{"image_size": 32, "horizontal_flip": true, "encoder_activation": "gelu", "encoder_head_dim": 32, "encoder_bias": "all", "encoder_qk_norm": false, "decoder_inner_norm": false, "decoder_positions": "sincos"}
Rows from block 6 of the text decoder, named by matrix and row number. Rows with one number belong to one neuron. Each number is 500 + 25 x the weight over its row's rms, rounded and kept within 0 to 999. All counts start at 0. Numbers have three digits each. After the name is the row's rms in percent of the matrix's.
# gate: MLP gate (decoder.blocks.6.mlp.gate.weight, 512x128), inputs 43-85
# fc1: MLP up (decoder.blocks.6.mlp.fc1.weight, 512x128), inputs 43-85
# fc2: MLP down (decoder.blocks.6.mlp.fc2.weight, 128x512, transposed), outputs 43-85
gate.410 093:467493463495507497477536466479530480532512466507514509547498527470405490479493487513487534508487503492476508513497540532517501523
gate.411 101:533459506469442498461511505478499484494508515506546505422485541482475473511498490510517490453507497480462450526487518518513493512
gate.412 100:475499503500457512552537499470501467539501534484510481492495551462490440497532446452490471470508489518514453494512518467513497478
gate.413 090:470520496496480510486446485501474484529482498554516479504485478494461482458508492502507466514491468560474468504507500505496519472
gate.414 110:439518514493558541493501515513524506520469479468528495504497509512468487480518443463492496506510504506523463516498485507493504488
gate.415 091:530515527545517508456529543487469493491528548477504485495526505457537486509506495494526486486480447516467487459519478508508509500
gate.416 098:467517494477467512531486464425504486494514497524493515524488499462503519489486521500473525554490480484492485457492539491532519500
gate.417 103:469519475507470475525533513491496511497493523507483481504516524491480478476487490513502472480488469528478526504493494525498447514
gate.418 085:516498483508489499496552442492484503459480465534457500493490507541489477547499495507544458471485483499501479537498460511493493498
gate.419 101:464495508483504460505550474488537520496465490515421527432582496485465458463505474474512503497501491509533515510498480535486443494
gate.420 104:523495503505463503465479514518464492473511540492515485433555549479508479510481522500546516483467507516502477488506497476485507522
gate.421 109:481492513494503493526532490506543532480517491483461500453554542457500496510470484520476517461484515458496436505495500463491437437
gate.422 086:477474456494444457495501532500434554489473530494482504460503493518497515510506503456539488484497511482496472541503528545535496500
gate.423 083:511497451537488499477509499498476528487508507540451523496510495477512493471485503436503461515461487467448517579442534487517500519
gate.424 104:499534514508470449512497480541476511516490481548464495451505498522523516478484489500522516549512477505466501495504496514531501525
gate.425 076:472516497497443453526517511472467472536502549498474497511506484496496484450488488492534506530489495540486497518496476504527543501
gate.426 099:483506503535440520491541489461462498525522490515483494515502483498447478472496476521495507492474472438488476484527530491525440534
gate.427 086:473472440483504540500450495498494498519426484526516508488533510490497505492508505509510518531490519570504490546562502514484539488
gate.428 102:530497484478468503489478497492460503532513518500525569508477555476479434517520504505479483510508467474472431499455466485535506475
gate.429 082:517518476501516485460537484531521483535481473472525491527523516492511523501454503506493517534472509554505482424500514466458488426
gate.430 109:511498498496506513509481529528503501522500526527514504462548513491519445535472500522476483483490497548478460465518499493498476509
gate.431 086:487489512507486517516467512462474508506495508495520490483514497497497484491490524473482437518507529513496495549543517486481522487
gate.432 101:469513543502479492476528493520534488532517491476515488479509481505511498432518467484517505478503486496508474485539489498478490491
gate.433 104:537474521511476472480499547513456455503514480504521476518490529503514474507469521490516505514481505534494495495525500455482507542
gate.434 064:492560524501533475471515510503474541530493463487512490490515514515550486491496484516527497514494504514484539517531496509520479520
gate.435 091:477535467487502493553520460461497507490516523546463491487495483474465515526515507506496467507478519439483498513518533497511504472
gate.436 100:521545504521454516478528489500495503535492487476511509450498550501533503506485480442483493469558472484507457503544520549504446493
gate.437 101:487487529510503466453538527567516493506535503475521513509501502477470472494525472501574456502499523513456461473520501490473515521
gate.438 091:481500496518461478484506535496503519486503502507472487441502524526515450496482503471519526476497455504502515479531479540513465525
gate.439 102:486466532486512481507488499506533484506412502509463492486530490482480467469527491490495488461477537551541529469524558475463488499
gate.440 112:516521467489500501545526464473476516507476531510463523492474509504534482489471519490483501477454492477488473464531499521491477489
gate.441 098:493524510522511450474486502503458533481469513511485493495519468497435476471524497471479465548526506490492557521552485493473484502
gate.442 103:470472522508488515523515524546458499485482519488427513483522523500483480494477461496494530519536532500503492534532520524492472526
gate.443 099:510513505491512522462523506510443458457516547505496483500519532468496472502438544521459521509481493452477457547506517504505499491
gate.444 079:479524490464479521557495457495532495453518502527458492488524522512471484509511505500486497514542506453502510548519509470540550533
gate.445 099:501505507471518485475509468554473507490497528514536428468523513507502451527528506529466515512469472444528500529503502504459462502
gate.446 104:517519488473492474507460501452487551495529515521440483473525478493493511492484510509495514525537516487498517485496501495486496518
gate.447 107:468476498479518529483482470473523453516488473530536493466510522495531478475496493492495487540547515517491519483519509477506511480
gate.448 092:468498499507492492500474507536470502519480537553530506484470478520520481491489501467516459518495490520460467495496482494466498527
gate.449 098:477492513450505480528492457482569455500459497495473484473511507454493476484498448488453496543485530523539505467529532505484483515
gate.450 098:492509493494490492524501519476515514486527480541514462494504506497451465503468489481472434455508490492517522457536474460488435500
gate.451 080:517486453471447520539513500455509503501490466528420529486523497501449488489506538468528513521529520509477489530508531538482522463
gate.452 102:493485551486498479515501484495517496533465536506521490498497504521505483482492494505508476495435470523522470477498532481458513464
gate.453 108:477483508459488465500520522531515512528460515543525487480494467543476482521528497482484470485517500533485498516514453515443506492
gate.454 106:494471496501475510470502498542515504469505507452486521483539497520469503479492500509533484484450526478486504482494510520563473519
gate.455 111:538482456543446482512530554475462515527487526487463472473527503458505484490509488517470471487489477499462500520496483511444487467
gate.456 107:508531492518474496508551485497518565537517485444493522490521493513479483497507491489458484477489516478536474518529516494495495485
gate.457 112:489493543479478492518498491540490512544467515496517494466526526524494507534494515461443528487491465526480441474527508563476492458
gate.458 121:476494485488564521547469516517509491482480516484477462498528518440505451500465507499496444496526502501512460508502483505499464471
gate.459 106:470512488461508489532508446505523509479515538537457484473526496485502538497481491499479484532515500483528472494504453498512456511
gate.460 116:541556462501483477519503504493542498510499490497520489483543513479512496501477478500476482493476526533465473496557506498439452488
gate.461 099:504521510496509508524510483484455472494504486505529471534505515463506476538521513480498465502490498469474512531490478492509508462
gate.462 098:526506515494481478515536499466466502470503483501499504479544535473486437475497478481470481527463494448495492493504482552500470476
gate.463 104:517455501491523523506502523512481523556468526480492471503528514509454454505524476520531529467507470511480474523515513478476503467
gate.464 098:484476489500479493533545510461442500604502527515508482516492520493514475502465508517521529500480455524455473488463462482465496488
gate.465 095:485488492495507543507550513518539467538479539479537508526453528455531481539486510512468473446517487511464491516524518482493526508
gate.466 102:537522476535466523520487476501488525466482515492449497483537540476532513514489539498485531544485498504478508542480481473466488504
gate.467 097:522521501450476470501479529511497502466478526531491482433518529474521496516487495480499492565515505510509505521506504467494483528
gate.468 106:471489508498480506522513465472498476513527526484505476496502515456474502502517487473501508524526493450502505536501559520496457488
gate.469 103:563472498486519476510471470557477514488521515528528501510501500545487478510534527477530476497521519515505458536470511497516503504
gate.470 107:463533494466465495488520464473491470430516509495515535497478519522478501520470526463530519519527472470502482519552487498512502485
gate.471 083:487505534538510457526495520484500540542505549452498496476554499501504500515483480497492473514487520557533521504551513507479503506
gate.472 104:556484458476485503533493508495530512483519517498461515482525482498505493568452482458489515478477464493509487529501490512485493512
gate.473 100:504481467506472500472476505488477552503506511522466495499512489528527466512533473534517518491497504486485516515517486464465500514
gate.474 096:498508477467487523507524528463534498536512516498478516442483495438496464521500517525486524484489460482522466534496528511481487513
gate.475 098:477481487511491510466466505502507462478490559505508505450525490490502524520494498470508490509522479471490496534535510508514503544
gate.476 113:502456493523490498530507514507529477519519476523513479486503493504491482477480473487489440493464488501483474466509473486522441499
gate.477 086:493465507508436500535499483467478506549520480508490478496520507482521508526421506466513551531497500487508522490490506528520536498
gate.478 104:469506506476486445503469506491488496524480472541503486521556495499464461513509504460548487529549449520468537514540477514508552483
gate.479 106:512503545503490546469526529498467449516541500496530535464509553493495495474460537426526496510512482483470467476492500504504498507
gate.480 089:497499480527508503482536501499521473530492492448460469509494478459492468495457481494554473460495483503504531513505446521483459507
gate.481 103:503490504500498502506449470508526486471463522528501510436579493482495513498485531457518448525480531518480526473535519480506527525
gate.482 097:481491481489523490502572540492512506494529515512507468476512535512498510502497429469531436546531481468521503476522475491536522497
gate.483 084:485504535512508515493517459541501457512503512493542466517490515513433501505536542497501477488562521487492446517476537493475500505
gate.484 112:510501501453493522565489494500518485535477526505474521487485470516484460484517534492503468478465533480522483521510541501523436484
gate.485 089:511443502467460479507494496517473546464504494521489491493510540471515537521491500468535469487484492438476462505497489521494469533
gate.486 092:493415513463507513513499518506501445514476540520540553498481504467498496469483477484487499522538493509460524514508534540496507483
gate.487 092:484505506470507518550483535519513518504494515485501496484492495537483479516442522506487511529481471496497457472531516508504475451
gate.488 088:527439534471502540560496492518492482504493524527482504463498490490510473490468467507532512510502515501505455517541510521488476511
gate.489 094:524506497430461515491496531489530547486480573537535485469570492508536528520483491442491477498510512514458504501472527506490484530
gate.490 104:484484527483512517540457459527492489508474524481500536534484477475465473508499492439481487494543524451500504502509518487527509548
gate.491 097:523486445573446566484520526467488462513505503500509523494504515492519462486469481495504459449502480472472491523445484480498532479
gate.492 096:519506505504488513547526526500492500532503485525508457493509511475489506497476529511499485421549498486460436556484511491482500494
gate.493 094:501482502493465470494474476488476514531506492487495563461499521492466495463474449459542495512502466515501494487484481501536491540
gate.494 120:479458497508525521515530509545463490504529511463497503485527509461493478502510499492529463481493510451494462488486527493535481494
gate.495 113:468525534527472510533483461484485517516467463496473526506460523476486473490506548482488480516459454481504486480510511495500482490
gate.496 101:471491510497501539512495557511560522528474498506514477492524511466458480491500516495527480505486447562509507472512506514435510467
gate.497 091:454493504447496486496458466498485501451522489520468480517459490493513488492490532496490516519490498474517511498506479489475495465
gate.498 116:460491510524512546542458501517507504490444504470514492500510518493482433492495498477494492498492488488534497524528488508446522466
gate.499 092:460524459522509510531544501501538513512536525487472499475494473500477481465479448527474473447479484461505447545542473525503459514
fc1.410 098:512516493526456447537502466535462507490516482466464557497491521471507499479460506485480459515466506473482492498522477495542454535
fc1.411 108:511486483507506478508507498524548474506455484520470543506495473458496527505472480482505499455523501499520542485478524522497476527
fc1.412 099:554508502421526497506482513492566576524484471495479518465482513491523526546476506484504549484509516512488541477516521505475469528
fc1.413 089:512487527483506527528462479499427506492486553490512473466516463535471527512492516518518499529515533500498491495531513541512520492
fc1.414 109:518517522497525507476520487455507489447472520480480541468444514471544485547500491507487511476486513468535500511524493451488461457
fc1.415 092:504479532461472465495471496542510527510467516506455470476482475481531514511532520491532473527489522541476531533517471503522486510
fc1.416 092:474475502478510541498530465489559480517453526497441485506530514503464487520510515497482542505528499512501540477470528499465486523
fc1.417 094:506487495502507537487501545480473462475528511481521488561525458460492474522482530540543474508547493474511454488509504518504529507
fc1.418 092:519502502454503518563510524489519540510485500562464572545499508481486496490554526521496507498521504479473504534470509544500486496
fc1.419 100:495445482501502494534539531496498518540553546501485477482480521506512503481520509491473522496491527516494496552476508503523540480
fc1.420 099:468515470524493514477518522476480506514536546489474501515544489501508488493482474562530507447520449457462477467473485510509466550
fc1.421 107:520469534522495507480484532493488514505507529482468522473498467513501511484540537514547507497494516496501486530488534512519467517
fc1.422 096:524470488494425522506498503486494534562508487512495507462484494466556475487475440543534499448508499481518534518468490512499476527
fc1.423 089:486471453493521525544486524488530504495520500528462508474502508506458479492520510540469535512509515523524482511496499539509502459
fc1.424 104:505475493553446522533486507451459501509500502504489520534500505481506505479488510470479438516493461537469495459470451489475481451
fc1.425 089:531456464509510510546476541523484521539498501524530468500496497487506557504534484508473448565525523515523560524505518515514504523
fc1.426 102:549436522524502506507514476515467483440495504521474473468465512539465508517519542529550529518521537518509498514512512534524462503
fc1.427 094:439494498474483484516532507481506478505517536523509466482498471479475519499525498516517501500520458508482467547512469485529512523
fc1.428 094:520468519532460508541538498474502481493505521465575460512503530479478514526495493516519497516500528508497508517501511517474479486
fc1.429 082:473525474496534482452533517541523508489500468487477508504460521490530509536486554513452479446500493434462490477497469501505442523
fc1.430 111:496504492518492528480482559496455482505450511531455509462529498529499505499490515467515531502503483529479508482490471540517448527
fc1.431 089:541482475536515523495498542489529511506519488494450535500505501494472485509484504478558523488529513479474460474449490520490529484
fc1.432 101:495466513480456524509517482503491477489502521514457522450515469499501511531494513459497517501509484507530544533506539509539528502
fc1.433 111:535478520501465521494571491465470519486526482532518538491475498512445476478486514478477478447523508531477472559497515488518501471
fc1.434 064:519479468485491534534500493489506485522531508552469504517535516516481523502455548512493500515501489452464478496487496520438515495
fc1.435 095:566519496493516501482542539500485544463491488506480486455511517535527459477464460495490491492495540477500471506523500518488508467
fc1.436 103:492487446478539523503510496498498477527478471505504496480500502543426475483548468527509476494502487525554482542484538483478527452
fc1.437 104:494491469463450478528512511491514481527503494520504448466495493517483467488525487489526474507493488515495529519495530530516496519
fc1.438 095:539490452520545543482485468522483485460509491518472522490528515486536465508528510495547534514513490506532500443484514510497483532
fc1.439 098:492486520463470508501510523484497471500497533512543499476485481531472542512491444550535517515537457538506511516537488523529510544
fc1.440 112:531486508536510441487557470506485481525504467500482488494507504501496504526493527506513509485486508494500519470455518508494452508
fc1.441 095:509477499500499487502512499522492499492535497521487501506499497472469499449517487468472531509494514494467544516500488496520511472
fc1.442 107:490514505456461476499528537486514488499517515488516526495533502458458470529507555530484468446444528520482509545499496501479455490
fc1.443 100:483495513491508492514538514456552489529501485530529530499492489498458474479530448504506476525525466496480531484497515516508531488
fc1.444 091:470475499510466485535531510499468533514553489482468487480516515520516489521481511520479517501504442513523483462489513460523494463
fc1.445 101:495520477501514514512497538535515474489494488474501496496495487519495491517478509543475526515475516491498549490494522516488529547
fc1.446 100:494511481496493485537494477481498502481528481520502546556495507494486484503464467488474502484537423474530513488514465499547491494
fc1.447 102:570481516506536528488483562503517540515521475504479485489462518463518490513504489533473500445478553483500524520498481479500500496
fc1.448 084:519509518509518521474474517532507511521473466483551471519499476491484508529485560490496507466466481503464499515458464528510497526
fc1.449 108:501483507541474497495474519481474448484486522460542515492535519502517465453500482485503504502519497479500481481482524519494496504
fc1.450 091:493522517501508417528504505495508467498503433540516484484486470468482529476487486522475488497489502522536514494504521510494509500
fc1.451 096:453551496487460499479493490491467513499498520518529498500470501500439495478467510526525508497490482532493464521521454524530515486
fc1.452 100:509537491510498478469495556500486528504508471502476503491476510468493503527503513488503522517494481484462505479485528508516441487
fc1.453 104:502498555522525477491484519492487506544520521536539507513495516512521489510485562514532536550486469513462511511529505476508529495
fc1.454 113:479442475501485523500535440506481473503494499485483491491527492483541486546452515513541508428528507451511495481445513491516511511
fc1.455 107:511495525507541457477488532500461530511518469487522469522514538532522486515529483480492496531472493485472524478479470458453499464
fc1.456 107:504472535488481460516514528502504479527486509501543526472516485501512512482514502516514509506497443566512506501512524493494505512
fc1.457 109:545487543536499523470494498515523493435500519480482489533468491532509479512544538530530536483519548484502543534496506509544491516
fc1.458 107:467531534490503573506514488493522445482514481485490523519475467478502518518470523486480523477536503473526530493502555516516498494
fc1.459 101:497489456490485491494476533508502469506461486513504502487484478528503504507498552512488504501500467515471537536482485494523476525
fc1.460 118:487502448474479463498546456526505530516498520485494494503506512534519524496540517503469548478511476488493450502459492528540526474
fc1.461 103:483493511497507528493467506539526515529515541510486482484482480520521500503521525480517500514532491500484477530503489488495474520
fc1.462 097:529503459530492498477458516531519494530533480476508492507490513506527515555455519497490517477540479498441525439503497524570481498
fc1.463 097:523491505494509502492491485507462459503498488533543458514528469482480506508553473520529507497494498517478509441464530522496509520
fc1.464 099:491467489485520478480466501533544486513498489479545452467551529566479528534498486450490488546544535529463535493476506491497501494
fc1.465 099:467496546492523517465487507516497516510462472489491474509525477553507456483442499459513489503455520491508521484499474516509498512
fc1.466 098:489460476491533523496472540493517535523459518479485509467507478465484502500499486490470500490514455489519514510478547506534524519
fc1.467 104:539497510496525491496503558528478518439511493495562498520514545515482484530539529452502481534485511508474446533505497470494535501
fc1.468 099:501498489490482491527528478492502500527480505492536508521500521485505498464504485449486502460539464526511480494503517481483477491
fc1.469 104:481489552459497494496548558493532515559486532510479517498489454514472524504487532525491460511490509490469498473514468528509469504
fc1.470 099:476510514512533472490481474481500540521433494521484485497506496472507533471499499520473479522454543510532520440503454517484481520
fc1.471 088:484495499495458538495527536490529528438509516464461458486469507508486510517472507489504495491430509482490491512472475511495547480
fc1.472 094:523520545483505518520511510480501474526515505541506502536461461545465513480499538540498477513521539493474487531522514498503518492
fc1.473 089:475509501507544513515448437512499502523490479520511507498469503498535501490476510495464484475462500470466486512461500529575493489
fc1.474 108:514505494500433536475484492497457520482472513525485501563496546494458477508528500469452541509491500528510499526475533529498530531
fc1.475 098:526506529516468501485473495486508492495466497501493523514496532507486478530563509487541497512517480472521537508492434473544518529
fc1.476 114:531528507485425525541472490484477477523463475539521481459513518503485509452502520445479467482523474512458439528515510475443496485
fc1.477 094:510510496520530504477492497471476473481491486439494510522494501474476448512494473497504521500484517500482511461471473495491502485
fc1.478 101:521513502547514501503523484482443493493517504511481504473461495498521540529551525498457497522486495475483511524505503499510440481
fc1.479 105:491495531498471502520536519529489466520515526444497500527509502465491494459491466538519488515488492479517502521513523492482511505
fc1.480 089:519477529512528476483496525534481537462453493484509488514509529496552482531494486509491513507503506515524547508534520432537413497
fc1.481 102:515486539514502499474459500484506542511480545554457516480507489523523543482522524483541507522473496495451493516512436494535507560
fc1.482 100:455508480502532505476479549510475522474498469497475500506512498471533500482463489508532486475527508499477471494494506467506522503
fc1.483 089:509493515449474531435457533472530497512493511528491467508472458514508460528502566496530537492536470509504512486444497544465465485
fc1.484 110:447520485466549447516481502510503502458497486567443493479498501499476469461508539511495512473512477487496543524490527499565488523
fc1.485 105:538497530520497518520539496521494492482498477481491499482503485535505499520471489501483528513487513506492530459532508501500468500
fc1.486 088:507533502476536533560498479462552506481508453497520496546473488477475509494490547513503505521499502481497550514499537510508522497
fc1.487 107:527460539527525473477485524490508495493482498474479547491512501487487508470513490501475513486445512486471467457509471522498483504
fc1.488 093:513513525495494492502507457485502505538478490476506488515512504514559486544510502508492535482500547509514512500521506436492490501
fc1.489 097:497477553475545473524526473536491503511470570470448487472523471519526502529499540544502521514499509463504498472488468526495491492
fc1.490 106:477556513507492475450483490478486466521483504497506446512484484479507486482460519528534537530543474488467501498450491513485484517
fc1.491 106:497498519457512496532524504492498499511478529522564530486482508465480502477486512505513542498514514548501469517486543522499495501
fc1.492 096:500478514472497473499464495512432568460509492508482477508499485485505495496481453492470504519509525487517506507478496466468469462
fc1.493 104:468502525510484463494486499513497536517486484490509471484516477519513541528468486459505542478527453479480501510516457514467512500
fc1.494 112:494503502487470501463498492472512522563517506483540501527504486520471490505520513489488537459495517505472489524552503490509576501
fc1.495 107:503460496452475467538546500485493503512466508497487472518497553477513521528499505481529493506482522505460487517458534520483447485
fc1.496 106:483481511435521499533464524559534487493511484486526478452477471497556552502464510541528525502487507511468478473510528538499480474
fc1.497 091:493471515492476484473508525490492512478511514478516501479477495527486454514477469553512559547535487489492513534510489504491465476
fc1.498 106:514495495486560541529535472534519503482510540467538503539501497512478511533520495508515490498479518477530519497526507510547465521
fc1.499 095:517483506480509476488514508472476483511434558487500477492454492505513483474496488489516504542465509522511508490498522500488509506
fc2.410 097:480520491497500516474525552487543539517449506481498525511475541512479462488475527492555543497496492529512507511521549521500504536
fc2.411 110:546485474483487525498521494503505506490504509521511465491493513517443510497458487506506506530512497483461446450536509502541494502
fc2.412 101:513539531526507522541452527505516523488493526482460475523494478461495482521466526463461502481513495507529524484493493460550535511
fc2.413 094:514508493554557482462484523496468474526508461492490500489518446476523489531484509491505497463506525506543447549497496527506461516
fc2.414 105:541506493535515553552469510543503528527496452522518471482531495539514526464533510477510478525469463540492495494476497512516494501
fc2.415 087:503510515555516514541468502503466465491538474494492524487459492505500551505514490539464496488539516544489512510521490500547507498
fc2.416 096:540523549526477533455525487493447530523526450502489489533525524522491520488511516524477498478483513530498525488533488511471507513
fc2.417 097:510500460530528503450499474477477481488517477490472505535490534506513489512511507505519497486529498501505452505539474531480508476
fc2.418 092:520493531510509494478499529467514517431490490496467487538546473506500485478467495488487459496492494487501472492518498446467513532
fc2.419 101:473568544507523506508539501530527499489508458548496462494503527501459488522487498498508491508492475556523477521489481487532483509
fc2.420 101:518435465545549523546517483499547487507478492477500529516495473519529482484512517474517478535479555483540498513518548519489524491
fc2.421 112:522516545514525529477459487494489458497548471499498503507531528486493539483493511464531464491493490509530501517484489527499518564
fc2.422 097:471464530496525500510537504526528496487456494498520482486485474473501517515477523441485487561504536506490493505533577519509496501
fc2.423 095:476510490529520506493514510522551507471499466486480515479483469497501553545442514532563499470523532495471464498489518521568477490
fc2.424 104:545509482483487527475476526532522462481473513499487513530502542535482505517522485541509506507525479503510497487495479530474529503
fc2.425 082:509449486493543500527479521488492529474506476523538507490479525533495451518502530508512545504521497478514500485502514503477488542
fc2.426 106:507467508506475475513489526450542493513496507534509476491481494456537487538514508473509526527484531530495491528492501555517523478
fc2.427 083:508506508484496515562511509469532514467512536479472482455503482485454456504502510486484515498502493537532521512495504488526514522
fc2.428 099:456508509488513497548488539473508461485480510512467529473505452507509507538539473486484478502550488523510516488465503529523534515
fc2.429 080:512492482482506541444511432506528489523478527510507495486464525481484550499479518505491495522532526539518563503510551492505485465
fc2.430 111:480530472552509494514498501551502516500497470468530508485485477496503522506479516526484500534468490493485486492528485465488525570
fc2.431 083:547498523525554496534536522480524525482510484493520476503488522498483528470500512499484534508489518509491485469536494445508498510
fc2.432 106:483479502554514538431499526447531490498487521530480543520507465508513482498528537515497491500504483515477500503546458489541504495
fc2.433 112:509520489492526441496501507489523518531483515504512513521492516513502523526529510512520501518528513461528509497490470499487534498
fc2.434 070:494558484496530460471489516502525506505512484479544479517519473502528478488472474553556512510533506506461517527532533484475507523
fc2.435 099:502488520511530500525486543510500510535507531534537501519491492494492463486524477517514534512508496509537484473476513478538503486
fc2.436 106:511499501494495532484484515506532492508520516488500510512496487519449487560495491505537510509514506503437496502492511517502462529
fc2.437 107:491455470438515502521462539459549461493510483490480534557514456526519494496471487507481488470516511519506497512501513514491480512
fc2.438 085:527486493503508484455503442488519521489488512475509488552511500488456512497496547468514513509488526464518559486472501463545516459
fc2.439 100:529520514458485528478515491521532523468530530484464491508485478496498542481499543521509526492535488485520510493522477463504482499
fc2.440 109:482485480507465461486535559463525475513520474489489516490505522495480512551499494510520442465487511515526530533517495499498498537
fc2.441 092:491481482510521539485483492454525487509504510520494482532516521494524516500466478507500514523539530491512546560528522495492478508
fc2.442 097:504515521523542561455493490544428542517526506492500538465539509505480506515531507498496469549480525500513469493492517547467533496
fc2.443 099:475500517474482479477483531472501472529516486484544499520461555479460522492484475509533479545494541446500520506500528488467496510
fc2.444 092:490527469464506530514511468516469504503548529473520460516508477465475512477504542524500476492528511445547497571520512510521493474
fc2.445 105:478545496484484503540543465505529531488512538480446490517533492481512572508485496496489505504483505479531494506547497487490486508
fc2.446 100:530492492486485495482513512505499528490523535508497447510456529466561500516532531532548491519506537539557501498477547461481475516
fc2.447 101:459470488488499447538490474536482516508448540516565518496523505479439517501488497521524524482484513481499519510513485466523503502
fc2.448 097:507509526480504517528498511521530453513474519490503522494472447524493491474484488477490508506533489511455540493507480509468474528
fc2.449 108:497485520497472525514514500472521511500510474530473484470452475490426463490500483515485525511434455508475532486519469461509482529
fc2.450 097:496554494498454525488496518476529512484449513505511499474498501491472506549522537530460492467519489521530464561453537457522538492
fc2.451 093:494495464500539525489535495510570497467483533506512522517484531508558500529536509473434466466514466544508445511513502485506504484
fc2.452 104:520544491519487484533475475525500470524452535466565464504488514559521535505511514484483492474500478515495508552466514477533486514
fc2.453 104:520539522473453539467498524483487500494457495519464461494482489526507506500528511495479490458512538505532501484546438463518458460
fc2.454 116:521516491511503478489534502514509469523494530544520500476489544464492520471483513468505472513494514485499483502469521513502511507
fc2.455 104:484514493477560539505486466506541523521505479498518507509483532475529499522465492493530533523470502491528507495517528536508524510
fc2.456 108:524488479526494503504501488496486480494525485507472472498492491515474523529523487507487484477498498516508543469520501491465507523
fc2.457 099:488509468472517499485502482478519463510495524535487505512462489508478508472503464490487469543471494487491510476534475480485509513
fc2.458 104:471463486542473482522526480477470506495520507486491501498501520528468526491482483538526523523493477505486479501491527476538495505
fc2.459 105:464526499508512494499495474542521529469459535476500499491516471533525509496509445473472479475480504523465506542513468509490508490
fc2.460 115:496516527524525535513517536516488483511455534520502526509509524503527480488486509501495491540478513501481526519520534495522484484
fc2.461 103:495541489508486476469499517495466460512503525481495486494503502473488489547466508453476498496455496516468478515517477451503506519
fc2.462 100:483503519496506534507483487528470462519471481486492548511542479551468442497487489510523496504469504499454494476536515494498493528
fc2.463 106:487474531488537470479512499485496510479474501526508504527507493501483501491535473532504512514472462485522485504484500502519529531
fc2.464 102:481486471477527486475492548523491471523513464528467481482497509491501558496544479526475505497519466502505467478481513473529489518
fc2.465 099:519461487494544534472515512522489476518451445508520487497517476520498516533496510479586480520493482555458504455490501493486505500
fc2.466 101:506525502552458468517488455492479470498481512483483524518510468510477557532504448510546500515515494472488466487511508483507505484
fc2.467 107:449530509527480488499436447489535486494529488516466510484451508511527480465473477503506512487526513483485520454474504491463509477
fc2.468 102:544536487496477539514488481496523484516511504465515496441441479528479511507552487507556489472533509532476501492509502529495475502
fc2.469 108:506485548502524514503538475485493506477496494505481503496519516537487539534504503509491520552481536520498459505466510498498470506
fc2.470 106:454521475485476492493516524427427504446485493500511532507498498506473541482471486541507496467487451477540464512534511478518488537
fc2.471 086:483485515496521445485501515502523478463464521486504462472484480474530480544489505528517462488518480512526519562533512440494479454
fc2.472 097:562458498524530462497482450495517517471477507506517467506476479469473510543474516479500466481531491537485533481517514530515507495
fc2.473 102:497534462515492505496554558449481516420533519524458481510491495503479526484482492477466511495528505521496482470490496466525453531
fc2.474 101:505506490522522465483491530514476513492482475536479514482542493533507522497494492494491533534490538495455489504469526478536465480
fc2.475 102:481519507497466476505498485520556525526503524535490452494529511507453515543514518527519516488494480495480485520481505526472498492
fc2.476 110:519440505466452471506532472474498472500520437503490528462516497506497533516480542507503528503482517511563512473529489532493512482
fc2.477 089:507513521496498503511481531479540551461545516502503506469519503520519500534475507482549542480486471503525520525522496524442502559
fc2.478 096:510496507546481516499477494509480523475455515462548516510543531478544478446482494495482471516500501504494475483506512446499518525
fc2.479 102:514500491472490523489456517509535472525518521555474527497485484477521524520492505486463477462529483528510482515514498498483485493
fc2.480 090:471532481520531523485463467504477478480541514504526546518460508508497497506523544513503469495500489485498508534550531497482513508
fc2.481 103:481518457483504515498503525525486498503520498486538544489485492483512504506517556504496496488512518514463503502443562490523555505
fc2.482 101:472469519506467508467504496495467499502461519506532568496541542491547510508481504538518517480455497507438453521498478517492480506
fc2.483 089:526497524484539513509553493520501530519486487499500461517499520535481497442502550493467512477556491513507482475513529534526538537
fc2.484 109:498484533466516522482522515484528467482463517518520548496460480544494501546454508491491506481509507497497504540489466482492492451
fc2.485 104:497520500528515501489476494499488511506513508514480528466494477460489485521531482487546496518463523509526479488523490467482510464
fc2.486 085:494484473477449575506522483483504509501472420500521486515545494500491441516528503510453485527505545480451511493462502468502517502
fc2.487 098:476523560489461524501504526528585523511516482506509535520526509552500505473530464470475485475524508486506495514527506549481515494
fc2.488 088:463478483544496497495452494506507505552482447465498482507520482534539516471479448494515497523520482499500526543492492524509460474
fc2.489 092:507484445524525502505457502514511540525525506522491448479493473458484496444538502525445462577502434504511502515507493497545491529
fc2.490 109:506521514506486532469529471545517542489488476496507493498499472487498490518507522434466468518518508488515533500503497511489520563
fc2.491 109:526485512532478541477500522489508524529537455539490512493524492473509519539502514496546500461552510473493538502472499520454479507
fc2.492 091:530506539512495506493534552510547529553457531525531514496474505481459474555486504508500494519501500476497491483528484473558505499
fc2.493 104:482507545520529565496505474487467434543523504485499502504521470501482529510499476498447503463501555449468492532522515537477493502
fc2.494 097:425472504519537530474530517532507493531493565504464504484499525523497517505484539469459497520541485445461505570467515511497529489
fc2.495 107:490503528519549528504501495493480464493507479517517526489516493526501538489485472488453489459552532491493557452496489528499552467
fc2.496 098:497472480513499475536523507486497506505480522489470523494513530474464462504458474502492473493465484451469521585522520498550522519
fc2.497 095:503497488496555521498486479466476498465493501467512477489484504565526529490503530506557488510464536513500488478537556474508523524
fc2.498 110:466516500484502498478490512530517482527449491536537469459536533519476531482509486527478474456499462484488519500520497484495499485
fc2.499 096:498550493505480479530541555533455503513512514504465485483488484496481462516487525518478480515467533478548482562484483462513495478